config.toml
train_examples = 42238
crop_scale_min = 1
cutout = 0.4
arch = "convformer"
mlp_ratio = 2
shared_expert = false
optimizer = "adamw"
warmup_steps = 1170
Rows from block 5 of a small image classifier, named by matrix and row number. Rows with one number within an expert belong to one neuron, the router's apart. Each number is 128 + 24 x the weight over its row's rms, rounded and kept within 0 to 255. All counts start at 0. Numbers have three digits each.
Before each expert's rows are labels from the 100 images, of 14976, where the router gives the expert most weight on average: "responds to" is what is common among them. Only what is clearly more common there than usual is listed. The data: capsule endoscopy frames (Kvasir-Capsule). In brackets: how many of the 100.
# router: router (model.blocks.5.mlp.router.weight, 8x128), inputs 0-127
# up: expert up (model.blocks.5.mlp.up, 8x64x128), inputs 0-127
# down: expert down (model.blocks.5.mlp.down, 8x128x64, transposed), outputs 0-127

# expert 7
responds to: finding: ileocecal valve (26)
router.7:127157142146123134119157176100121118103134090159088120077115142153084115112162116080103123111124138117133089102137162114104083136136100145096131111121114137122152174126139097144125133128119143109157090114125124150096135155116103073095101135112094127081179122152102150113158088134127130102127095128092150095142124169153098156143111112131138114113136168144160130090123152157108133119092
up.6:116135140150103155109118119152141142115157107139113143123120112112119087133113153121142105113139095119168128100125142143135117069131119130082146095103118123168143141135120082171175161082156112138141165128099124113102110163177121085118147097146130127081154156167137132154140099118131128135051152128131140121130146140127126165161085113116107122108141146134129194088136134160109145139142
down.6:125120161094151125173115142144082175097176132121102118110154124117129128111179133111119138102082146103157089124120086144114115150098123100146128096154125141159141144115069143140097118106132128135127100148125157115161156129124132132148091139097112175105178128133112171103177123140098109093132121092130145141160086150157109131119131160149133127138132102093149114135148111105093095152131
up.7:131140129143109121142170125126158117105107174118104087116138153101102174130134126139151121100117134098106111141085094167125124145129095142140133117116105109112137121137151117116133134146142131187100124121180158131161111109106118161125131167118069139142132126104113120161134079143117111093126095149103146130189136128142134123136143082127108075177101117133146083107157187123157117134159
down.7:096154061140154138149143111112135136105147089156140159163166086109156121142118186167160143158142115149086198142121126105138145102125162123120125146132144135151081085134153136091128144132133098129156152140115129135095120123142104126134184137133125112136103106085099104129085133092137121167129129137135131093089121128106106103108139109128107173115136112128120114116110160131174122127113
up.8:118149118122169066082108128112150108122146162134085123117133112128132109115132151136067129134125138148087201118129172141128140138128126100148102155148145082114136127148107182111090152129120088112168146113111111163126157143102138136136149146124088133151152115153103157107144110145135110106142133106124144111101100149128107135108160160130144099147161143077138132132142124057114119147146
down.8:156141132131121122100128093103150083136089100112120121135100138107113120125120102110146136159177138142135107133145111148120087138163134165125169115113111120127104122125161118136133132164122114129118132145143098122103105107081095139083132114172102139111124127119183094172109131162157144120125087145113113151131172117110151109145155119147121153144107146167100150103155189185185092145115
up.9:127088127156122130145149111141146130133146102151158110107105134113120105106122097107145123115122142088145080119174087108126104095136161122083160090113099139167145133072140088141168162086166133120132119118134162106094133114136075119128136112144128121095155195125152118151146126146122140093133108143129159113183145136135139158143116131092114138135085143158146177119110124158133127158127
down.9:116156151118147117198116149112103155112155104065127131141167108132149155136142122091164147126086098111119131180111129173142165153086127076125087134126146143147120136131108156107147139115106152128121151117123115138139136134132156097125119157086147095134143132158098143123150118100103096112103120133165149134153079134154116162096120122118167126069146140095125112126141101112088153133127

# expert 5
responds to: finding: pylorus (55); finding: blood fresh (38)
router.5:098108119119139137124116135136096118150108169151133057126127085118100147116134107081121117121137084159133120132127127133125202089113075103113112115065081123128133127131128162111163119128132108106157097131135137094139169099154120158115157123128151147163107180137133110134154097153109147121139094101155146127127150146145110122082151166104127126117160126143132136082156111125147122146150
up.6:115131101149141123129181168090098153123112122156153100139151121094100106126138107133115159109133121146105083119143149101069161127156116121146117089110116155109102139146148150111087076155115119120190093166126116138145129130131111144128127153171145146139107136097204156089142105132104152111135096132142151130124157141119108123087129113126156135136138133156157121125094172092122132108109
down.6:155109142136150112141150120086109121150146125139141107100160103128130127100154147142119131117141129135128116104097165140103080095138153140147146099153121132120119142123149112152103105139102143135147151159083085153140139172126129133156098117112133169105144121115135192108144113127130150143071139121086131092081106105131092118169116128167088142151169151135152166127069168146084125137156
up.7:109102140092111170158125157138186121136156125145112122113141134147102142128121137148177094118106110136106129103111093133094133110111103121110153119119106108132125071117163092162171150166159106143117113160138137105176146081128121127076139149133067145112144144108151161170124108143133148155099127126136116137108151113175113106147141113118093162115114111142119124114152164092142079130149
down.7:162150112118114175061104107102152120139156113156113153132150114108125104164150173171134152137155101138120136158154115128180135076130133102087141092118139130161160124134170078144148139103134114136141131116073126118089126156139114095158140109106095163092128136144122105125106109110121116113105166167144172103106135145088125175112147121127117105143131134130121106104114143156140121138105
up.8:147142118107085103082119102090118072121127160126062110102115079082143116127124156125150125113148091106139143166135167145148161114146115160110113126104119106148134163117128147139151122124098158145166153131133080120102149142124143126113110161134109132126168146127108095123132096133115133096101111130116139125174132156142115145113164161141121090151133163100119164127172143180155154149142
down.8:149081171084140133147116124152135126130089161103140100138116133138132149134163129122164077092121124138140120108083096151103147158124093124117097172129133141116165145149117141120076110133107149154088083111152144125162154117137155186115103140155154136158122131110130140127101133127142151116171123118101131149162121121126115103104125173170131114103152093108094096158173127099146105114152
up.9:149145148109094125130124118098076137152102147104134117151081098077147143097145118087111119107090114157136142125152159121130141147189139129121123138089108101136103151146114148122108072166117148094177121123175129123100161125133179135105145137124182154141104131121113081107133153136105157126152108115139101143144147147102110123134157169106116109131143157181119158155147142127137138120142
down.9:161133120119102088147118101082131141095153105118091154153130071182169094083142145103143143084108109106131129148142133151103158140126133132126111131113130137121103125104108153126095131098101110130129148136164102175113161151131115145137118114130144098137148144114166163102115117114164104101118107120151110145148142086081109126140143168114135136125182094108126192117096131121119133122179

# expert 6
responds to: finding: reduced mucosal view (79)
router.6:124123130123125131144086107159141137138124135143111164125119120107114117109161102165100148117090150100123132092106138114103096111183171113125114142113093113113125124132100137144158116139111132169086150081121184116119143164110151093148118140104145085104143117119121170127115159130102123167116161111111129088070115143142130137176093134118113141159108109144168172135104078106143099129096
up.6:167113139149130112090122119186177070134082147108127120102104146139143157138138110135120125148151143090088111134139138142160113123135138118112156163099135122079152126140141130113104132148121123131110167107160123156092103119096117147106127154130117086136150106146131071140126144135144138113149152141086113089121176142099099138147091103111163120159098146108136144147155133158189128108087
down.6:126192153100121132130142161136121175109166101148115145122124153141130110103082195126071139122197099146154137097113118136118135102127114106148106091083139129147142129128150144148130155149129120106129143145130135115090108126150113096139138073113116144136157092137118151142145114108118096085136177147132138128117135144132114118142151145068084105112129112123137142122140120169120121176155
up.7:123155101167144114148144140154102127104137118176107109110162142109140144155152124131125124145119136103110126146122127108125139136056154128147161150076114125086145106140113136096094150124145129106109127157169145140108138109130139151168127165111131084140142106141099133144112117102165111120164129113115084111131094158095066113149126143133199143161109144064141158133139127112152097134125
down.7:175128152105128093132143158127128129143131128118153164125135090111152099107159138146106164132038147175116120084120155120131130124165109109129111120104147093149126127093056121130127119151141162142136140110135113160106153122120201104128134132117124130125141105119160112143116132103133134183138116060141126122103086137121145138122159109166098137149141130130133140148120121090132166124112
up.8:134126173118087158063115133135152118143108086088159148138125133106121132140095142135104135138126125108143116112135172130115117118108142112123164101123152186087137098148123114150154135180147135084109091121153116124106122131096159080121127141134117116087158150173140065130130183118121130143143139160118123104107171131131150136126134133111142100148102133144110119137147140134142118083062
down.8:126158139099122141160126112097122141107147110153132134140122109165139127124138180088118119107174080141173151127142125117119183119095113126130091086105128141112146151159153121113136132112110125118119127114138135123112141134177120107132121102109165140149134143143131149101149092140121129062139142168167168124133140140113085138104125189083118132083204112129105132094146108142122117121156
up.9:124107161131137108130110130165128155105123149137111123092142085113127107139111155149094132161110143130150106133107118132122112090133135172147128163120143120138137104089110148157151163106141135075149131137136122118100157115136155110151164169141114123104173142139075132142105119087140136162161181114091071145129081142131137121138170145173112149097104179113107154132163122091136115132163
down.9:130106145135113115121119146117123158128111146143118133119142096112124122136130131145136155138001143140142086141105130141128111120126134123137129131128102116131131123127029128129146153109124139107135151134123156143114157135143173133141156157127131122129138131117139126135131121109130130213111130033118118137110106142132119129137140118200124132122119143126129153131137158091146124124128

# expert 4
responds to: finding: ileocecal valve (34)
router.4:107145122126147116102137114088166116147175116091144149177146090116135144158103140125145099162108160134169189125143158146152149150109136119119135150149184167150124141154102139105129155153137144157126133145114110089132137177123136123110137133113170141145119155151150130144157139151142107123130119107161162142089129135139172163102134111125153138140145132175149084134116099157119185159104
up.0:138120146114140153136123178085084118146120102154161134126146170077150100102138132126164114118124125143108120117141083094141136138120132104170141128100140152155186138138119122107102140175147125113110086133085108123154141095128146150096103148108170183125138098097129139125146119147097123101150104130125149177115171161120121110091156117113129130134137074127125116157138134149086093137095
down.0:121128095127111103128108081114101100137118135148101153136154077139128086139124150131137143114195126135144140134095135128124180093134150129153108127124158151146100123142143138141174141147094140123135145168078124079081109147134136140106126109133167138167120177134145105158105113096159115155120090137095149129130137122090169096114118126120135108120154114076111166131113129147097138146178
up.1:120157150119150110112081135129180074121094159108121132086135137115148158130136114119140111131140130133073138137128147147168148125102081132132097148117134094088129122170127189092109141150129116127133105132113125130122097124138146177071184174138144115147137106152104077135126113148082129135142109122121136102121126166159093134130158104103129107153153115139140107118173147137162139147112
down.1:105114069187121126110106101105095125141140108138122157156150129134122104131117097159162132143137157080124106160137105085145127163157195126148141119153134125151111113121103111108146109114131117134095149090148179143118084126129094143153109126112101100109111147076132139093104138115131118139112106151134133181135174110150166146127099087128160133123112108122162142145079131125122135099113
up.2:140148139167132095095130110126154082147118127104157140139109131140195109107121101100073165154142141132132141168163134158131113101133149119098128141130156121139152123121135146110129154145119108100135196109116071143076081162124114111106146106102137112106112093160122085116116136142140122117112138123105133141116165150112122156154117095101140165110116155135135129126119108202127157150111
down.2:100111134139119156132118116134114133097111094156155139156142114087108123100114106115116141150114160163118145119103114127115083125151134178162185142155097105137074120106132154094162121187118137089140101170112158098142127123128117116113140118106161144119078128107157174125126168143100166157133127128133100120082129077175140098129134113127120174123118093156122141150132122115112111132116
up.3:180149082136098101087155124101154131095150119148116114142113114117138080139118144133083145114157126135161138125143150144102117147175153147116101092140163130146130158109125114151118100106115122139113180116151097135101146150100121102182082083164099121087158144100152131079120104119156128086089132134113143145130163115113151150128117164163122132113127146106136157121089117166126124127132
down.3:153097123122161138176142153120078172136107122119181114121105150133102157101126125110146098112105135124130096107086147153085119166127117150101117134069123125147121140134120151117088095147107162133133089138164098120139144121143140139118091150112200131163113104090138129160120153131136156129123102122101105143130125091155149073143118141127133139083132143154107106175133129120158163125141

# expert 0
responds to: finding: ileocecal valve (74)
router.0:128135122178139128171162152169086105116171123144128150162142184140193101109124114162147134132176147135118084135142098122114121137108176127146126141108128157134159153130118114124091137131179126103100139144115156162139106127141119156149108108117139106145140074103144115134124112130153100087139126116096146159188118137088117119130100112128175146152121139109138111133148120166155100127125
up.6:164088159156113170146112126163118139151142118074113146139115128121114111137140134126155063138094151086160109139104129117097110143126147160117133140120140168117158127138124088159149124122149170146117089128110143110120158119119136163147126191149124107089157151137099107130110106097117122136166135126116147089153086110112136108108089136165147075120104124173118105130166139119137089111099
down.6:158127115149072125140114148121070148157180106124095139089130128160114118140139127151084192093147110139125066136140166105119121106154153161145130091138119126143117108102124148142174129120130144134156175157152105133120154135124153093145116138095123119128129165133141167103125095117144107134095112131149122098090100104119136132098093133132141113113111179102125172142119123115109173139142
up.7:079143122090116132143157145101116156124153112172127128131114137122121096125136142147113130094100109146137140099144110080108143131103137127134150088141105145141097124117119111120124111128141139123121076130138156077144198110151164065143129085140128151124113119118152129128119176145124135138144105131226126134150120131145158147064156164119096144147140150154114143113111108107115125131119
down.7:131129101178132138141118139135097160097095087156166128147132156107145155150098120105129139171130104137131109154145108106147124136108153128134149171169115144149090129133125141104146129121103112061129121128143141124123097113144114138124119143144144129083100137095146121139096147103136170118150143165108082169143137112149122170112084138183172178100103135146102137159113087135097104112105
up.8:106165102081121150142154151097127132099138107177103110134156147121140126121144147155090170094121049144111123110158087112129140118109123102140164082119091128142107117108134137118136092149139119104136112127140128121166150092123173071117134102096118179143119112123119134127114150129095136124121104140180122150149157150154145150089191123109099150137146150145124110116126128139158119150115
down.8:137126139168132128138115148159106147134086086149178128131093166154131157121102113101117116148124117120138087142142100097147132120097130121153170140159121080103108127144115145107154124150101116078115106120168173111124106104140127177102134132128132125099101113123160104150109155127150190110167122170112073167148159127147145130111097130135146168139106100160097137151132103129108101112120
up.9:103150152127109110138152131141129109112127127159098151133141142113156090096148109097110183093141132118102123123141104158092145090119121095140128118078097114131165141107143122124126206143149068101124150129108150132109117141158113120122113122104135106119155119168172136128152116159099129106105111120140144135120169151138085145170131122079123141157150095102137187109137113151106117143176
down.9:109155172085152120102159151112136160090096128146148093162123119091163111122131121123105081131092148179134159116133124091146142146130089088146140137148108100112118103122114127101126078133139128127123101088100157115170134111121171114130148097125179145135107128115112104150133163179096155149124150120159141188147141130137152139108166137134115157147143110161130104101126095125111142112110