A small image classifier, trained from scratch: 23500 steps, 42238 training examples.
Rows from block 3 of a small image classifier, named by matrix and row number. Rows with one number within an expert belong to one neuron, the router's apart. Each number is 128 + 32 x the weight over its row's rms, rounded and kept within 0 to 255. All counts start at 0. Numbers have three digits each.
Before each expert's rows are labels from the 100 images, of 14976, where the router gives the expert most weight on average: "top examples" is what is common among them. Only what is clearly more common there than usual is listed. The data: capsule endoscopy frames (Kvasir-Capsule).
# router: router (model.blocks.3.mlp.router.weight, 8x128), inputs 0-127
# up: expert up (model.blocks.3.mlp.up, 8x64x128), inputs 0-127
# down: expert down (model.blocks.3.mlp.down, 8x128x64, transposed), outputs 0-127

# expert 6
top examples: finding: reduced mucosal view
router.6:177156174139096163109143148124100142153102143128188123075084181113125127088150125128143105099184104116198077100126169150169087119117102139140128062069080100125183133125119146127184094149114146134111173151150116155150096148146177131130122117101108122127130051166070089107099143138107109148116118123068113199129127123157152142178144070088081137137109176159164123051166134186140163185127
up.15:165124145160096117139062083125172104098130155124137092148098110130153116074150136078187066102096150070108120175167090103136097139164142104059071151116118055094135153154143148136117163089084154151114158075091171177096151163122104128132180170125052135113152143106128152133117064125123150116084174107145137149121172140141067146147089117107161138191130133158188109132181141124158155151168
down.15:117115103173160136140172142136202122103149113182103196077154131098138127126115158147150159123127053116091149090109138118103104075088138100119160146058101236129135131110146113148107148120154091185160166130098135174098131086189157051124140177138123085104163089138114107145117126108132156171109171126091120076097130190118081139132145108121102135067132146127100149101122153143191090164112
up.16:097186090122135100145160142124135170110102115121083181139110146159143155133139092071055175108089151121102143125170071149149147154096110112175121109125108060106117148176090145062116172098087161180129105112162147138129125150080144129141114104156085064189128109192143142178147144127100104076134116100179164091152088139114104083166152157140145077170084096132175125158170090137184144151091
down.16:157086076093173155139146120111100109122130123157156160116112103097194119158180177117170109114156132114111150143143154109131169090095128130119130103099169166192138075102152082119126130136115138135133090103108129154142109112169183089133091108104119160214099099121077077112092183127157214107134134115101058173153093102043161149133164146145059173110158123106086114140130140089159186148132
up.17:086145158140115167114114136127132138098187100137082151119249127113105152141154139150160113156122086096122141114092134206102115070085108127087135107127109167139143128156160088127143147150156099184103148154121109158167091175132115110106116157107072083058159132140141229141138036112115104137085144125121147096120125112148046124163091093130096125124119095076177127113122167158148110142130
down.17:120114153106117146108112108091120144123110155112109123191111153119126155165107127165171104102119071181193131127127054123172140201127119159168097173135121111110118176133058148124171120096097143168045165113157152095135148155151120197142149151173139124130068155059109131105120119096093095169086121129194143185162115135128165112106197134174136122138138127197117047140129116146146129099136
up.18:096110105140100115112086130085157078157078132115120127145119125088165132109117086086156117123074116106078130124177129099153143123133122128132141125103104101124098154214114195091153146168132178145143126121161087166133104118076141163072098183100097078145135143169138102145159129144054133102082072106110146171177152221149079084147145108123140112176070104155171116155195176140140112155092
down.18:129155119125133150098112136110184121132085123167152166175131068098128134112128209106132083140123087147069167119142169071125172133133120145112122147135145146134111101182142079147123124128072144157146173087124117166080107156188183124085152109082124117122067148156101135123066149074164169185123164147118067136089118129110073205109094156142092092091140057121105158162106118064110136128105
up.19:086141110114179126176111122147089184131171082164122190105124123168147115135086192133133112117142106112173122077099095100190134122051141098193158114128132103147117115168093139123165164085134114112102117140087133092114116076164138143117148050083127181192130110129113116163113169109150079142167142117137123180132034111101157103115162132117098162163132148150060120114165094150114135171183
down.19:094109130132181075102054060086157149126159074165135154157130066132159069137140080080168092108137155081114178150113176137099165138140160040095101120155138097185106130176107079171086146093134101156119086077102119147127139160130166136118101097137059133143179155117174136103127132140103145109105108090158165172145158097124187173131131140125132181115169124124102148145097168120113091117123

# expert 2
top examples: finding: ileocecal valve
router.2:086166096145123111175120138090140194102141119133111169135122140101134159176069161161127123087118124101170140110154101147144171159143109085196121095071134131153140116145106131131160161121059143101240163146106077130155098133125105100173168115132093121156145187150107158146129135119109115077087164185154148149111174083167099104185145097105199121130078130156163113174112159144173123176090
up.21:109143130105165105134109150129157080070118149121135147068188120134141134141095114164127161166146137143042167119090134152111231118107095131154156136127149093142131079124162151113116140141139000173134160126147131112163110123119095094089128151107123103199146110163197147122109115161111104101112124136122165136144155149155095102121152117110112133114166098038121141155142170108139106154201
down.21:150148112172120164131138103160170076084108130151115112088136156094195140157120161175098160141185109124078102194137090113151150106145146145106057139124127152133157072099149125172134120116121096129144149078141157206134109068124092122133117137157052127086143127088096137156059094123169157093146157181059145145182127114095109177114108131185137093181075118091135131134130116157148080160088
up.22:130145131136140134155063134156126137179128130085149137207192119118156162106166111146082157186111137151127171181139148152162080131183136129152093153178109110123099116085093160170085098148126144119146124160115113155162137154086179183152150146067109082086111123158092158118119137100115125136118202075091078080120100088118095108155059126133149091094088122120150092181088099072110097111079
down.22:097101092093133127139091089099123155141116150163132119166147141137067190146150127125123138145132109148132180100067095177183092184143111066150136115213139124208080161171100077127093124119098144101067109086082133098185136155122108200142105110140109163106064142097155185084117163135117148099132137108112126131130152079173200170148142144144105122082129104143138111151097123108153065115119
up.23:168109138208097159114149035153123117165070129110149132139077130106122155141131096121140192123175154107145101179142161157130097122174125113097135118098120111110145150103146098148141124125097130137156166115113128171081056146106089133163104151127129079108118159063132152148128102104132146094087164193087135069111165099089085113174032106134177119146108069111151127191119128163101119065114
down.23:185183165158030122144134172146128201043074132138090109147095168182100125177123113120056125104137154078161127096121107172129111174168113117118107098106132086180154153150127134107120126173130068110110139101153146118154107122088115097146104109163130124174143084125140121099173120160073089112148142143099164068112211093137125134171118102066143109161107147141155128114163118160145111098140
up.24:094126114142111110163103090111104143141113088081142129167164089094117147157058126125142178172121127108130138204116123144130153105155153128145122145116146147161064079090148120192172166180099191071181151180196091124083088153100153126144144164135135057109090176120133100156105182053133128169096115189129100123090123096130170096147107097125173109100078124132115151168142154159122143090145
down.24:125091107142183120107093151099146149189086147177186166118119136152108113085142102157152099126095161109076083073099159095088150156107129075167154148090129132100162152175090122081112099148123161122074086078107186127110157142218172189111131171086160142168143126130178106115156118141092128142164111104117140166117168189146115111113125132145149148122150120155099115171075178083147086094070
up.25:083111109118108123160127127105156112106124113159083128134125133118081150164076145161133148137128079128129114118152091123100183120095105122186190084089078141098139077134141093143183212113158106092156119140119128087185125097172102098110173138129118132147173174161141109204123085145111139128068099207164124168163160130149081092146193112122139136145150111133080154104179193128131054130169
down.25:166158135152108160117131119189119108142125149103118118199144099118200101101134150127110133139120122147146111159144134093111167104114134120107123182074147166065179128075096179140123123110142118115152188098185165145071149159143134129166161135113164095114130132157094118158144112070194106123155198132165122156155057193059076170110091174147194119155158136101135124157101069126115164099092

# expert 1
top examples: finding: pylorus
router.1:100112136091131161117139136108162095169153124190139136107171115157063153118129160124154126118131069153124162082123102135098198096094077136131160134103112159113130124128140113081207170152163116119122106135130156076173165106228165143109149147144126143128136192141141127160135088149146128171145093120166160119146110172179127159059175150130081108129206105141057125092120143087101079111187
up.15:151136143092166135058144120117073135131155114102129151097103116135118124087150181131117145100181159087114105125096159133122134133147130116081083117127199158188173152040168080170113114144123156118097135137152105145085131157120145097142105081142084185113157108140132068114086165122190092153171107147134148085116121132127176148111141102134068091148170198088124152108146164137163227081157
down.15:104047141136150179146111107114124073162067126114172120093107139165082149141136097082194150141118097161108078128125128104103131101098102173090164141071130143059105102125158126080197104163106155131096070112170164090096116111187108158101109118124136147136055179129199116134068110115109177147140078196135106167147155092141136122109143123123119143116147087140085134171135152103112146089165
up.16:135063131147147155129153162220180107123121158132126104101136123212113130125218109144112128127183122167077125128097164104071118098127110160090131158159145151067159187119164085164133104131119192136119103102083160143156138135133161177118057147132129056151114116133131159125142097136147150126124124097092138066116101133140125151110065140154115142071143061069114134129094135073092107095117
down.16:075116057198143123149164156155158142128155100135126151155124121181118112129132127118181098115094180067120153103175107075098105133122172107110162102107102146068083098225128100109126134170154142150128118163100188081061112150106094083107175072086148131192115128144123085144183187131102121112151104114148197118095152124111171091117118100074143143120116141162149183122124159114133141134134
up.17:141147133077106184157102170081131161091181079149089186108124159182117152136141133155123115101092097132171151093131085163083154157094120063101138157081113183115157147094119121124108119148161084149090111119169176065173168112119147014116090099108183146123122125121174096171153132184120109088161121138151143138086169099141188151117135159110158136131146139143106069125107084139120125140173
down.17:120126108116115087082126119112139123119098137175124106127199093087129113144076182196117145179218151155090130143095108090167137110154128159126134094185148091147102115131173129134138146124087139145160125169125127145099090177090138070137137171127114153146092134083094138154084143071151153179119110150085133078115110176081122051122083086204086130119088110105137152147132164138087184172163
up.18:118081109183137125145099127171105212107128153153170157103142112182143097165103139156106151125093124092184126138158157086206109129097149121160154111121143154132088101108098158116143119098123212075152104155096123127102104100122148140228131102154094116128106156110086108065092189107113175140161202121151080122105082141131155136121127150138163184167070121120112130165134121108102140165066
down.18:113166147080063144142091130098056088126083124098094150108069132148140140111118186104138107075131115155121136154150110085156161147112133189162140173106103056072132126134106161102134133124084152130180145078191146116125201092171134148076150159088159101134092133125066107116108133147146115081146107195161081161146162144143078141094183182146134089113168144136091119143138087139102137152173
up.19:118095109222128153153100088162102204170137157139133141127167117147142103144126104181140137147140124093197111128125075130168113076113155092151087123084083159117116119124118158095165152103109173129116149127074138139096054143148073145193148094108114101084107152099103141154108107098117126153103220147121141110094087124103118120147037076126181165158078131164150113132098079141132143164116
down.19:118138124120130155118187151129107146178138096113163154120062144214155121127107147103119069117100117171133144118163170048127117130129156144102148155157165140079098090158122099130162123105125189176139138116130122123104178102145145126103148148101148115150080111183110114144096135103139144152126105182205107170115094153116151154053174163172070121098131156223064118109090116113077140075112

# expert 0
top examples: finding: ileocecal valve
router.0:138180121123179085100154163102094161136158085122154100184149151131134073101113119136070168152100140119135101083106164109118127187162159153197081117177205159178147190109078126116092104156165155114105107103129121172112128100109142179169063125169166153124156107109146184091162156120158105104184105118114128152135130175084203146075131142188145144101150161124139102161109124132121128105082
up.21:116111075089131088092152073096182153132165168110084074153088088146136107151097154124155079092133124096123151143124107102125177154174168139133121129178145085108063108133127155145121098070105130189154118149125152095111162108120117135142171071141147169198130165087136094142126134134126134147116115131211148147120105016086144149090153177124091123163155125172081153127123130117142196156175
down.21:223141185114111143105131138192110169104060140109176111109065166135157077131143159121106127104138153134129103139200098065146081114142140141093092124151157116127174118120158132071111110112122140107146111096070132153093137110093121129145143106153139185086106102110070070086109158111141134099180173140083130136106112140111133134080114168155129186152055091164098138166180099116133103100065
up.22:158155088122137145088081123107125100148135109164111138133137085137156105091134140118121130160106133105018121123108181062137146155173178173128149112145134082140102121224129139119125080133138104207101120110148129153094120109135139165107115180132143097165123106106166157097119131134123159114154089141126135114096193197090116151095110160175090139194177051078132193162126146128108089082124
down.22:141100153114099132164149092172059141128136115070133170142099172095180120155099154125181176111157152124170104167114080097129121164069161169158100131102119126181149120126146127089118150109176141130087115168127120098093110118110028135147118122186149123143104120125101068128126141120167121101174121171125123150177094155137112083092122170148168139111058123103076100118250124157127101115133
up.23:102141117132122203157126156085129110143114111147131090108169161102082198120141137120173168128126037162061090132106100130084169119108117123134105132095095164098094120154151146132141089181144145104121089172189147161155138076152176114069116197120140133112060117110159139179112148086143128162105089172123125094055172096121118105107146084105118083084142171132107110120167194134144123119169
down.23:148169186128071110122166198143123140087104119136054109119117216102147130146123152147064129080137146167097108142142049092126109164187109123130123175121087093100144147120160159072100111141112119154143087082158152137174133079089104144111149122164125143084095084067120115138140129130145146072194116155115124148127137115134110131133127134144165148239057127151144122141148092152146081117130
up.24:165125166133118127141130137134104145148100100101181149168082159070167141143081133109108145146096160113115121202162153083169109132141158095140132125104165074146134113177130147139101146125122110083140093087107148127086101091111115155160129171142178093121084138113125099095135170129121143104141116199130100148100156135092121121121132156127193156227093060113102186224190100149096075077098
down.24:142096068119044162090112128086152071137118139185071134101137140075107148171125151168164187165163152107094133114097088145104137088099118190126150071167112091208151100133162092123207156171125123164139103144107110125120100135096162123129087101196072117104135156166146162151107136143144156115130092166125158046092181117117115135110112107138123083138099152084140146099131120151167110154137
up.25:108172130148078182209120168116119126070133114169074109095160184079081130136150135169168135094122062110134083145128117131060132117105135117125141064038078149114129126164139130176129127149151118107137112149154160131192119102135121059112102169074125106085139111114155134134116113131100129123079112156119109143164176087160069109169088105094169096129102166101120126072114190171134127154152
down.25:123104160144110143083163141166123136132081146127081122146112186145183118152127171171082109125119118162083125172147068069189121119155114182101150191200129128083107105133135138090132101121092123141100087096140126134116136086108117143136157126170129145123071105063091072140108160133142132170222133180158115123135109141069134161095103149184121146165089079168094185145113084107098099091098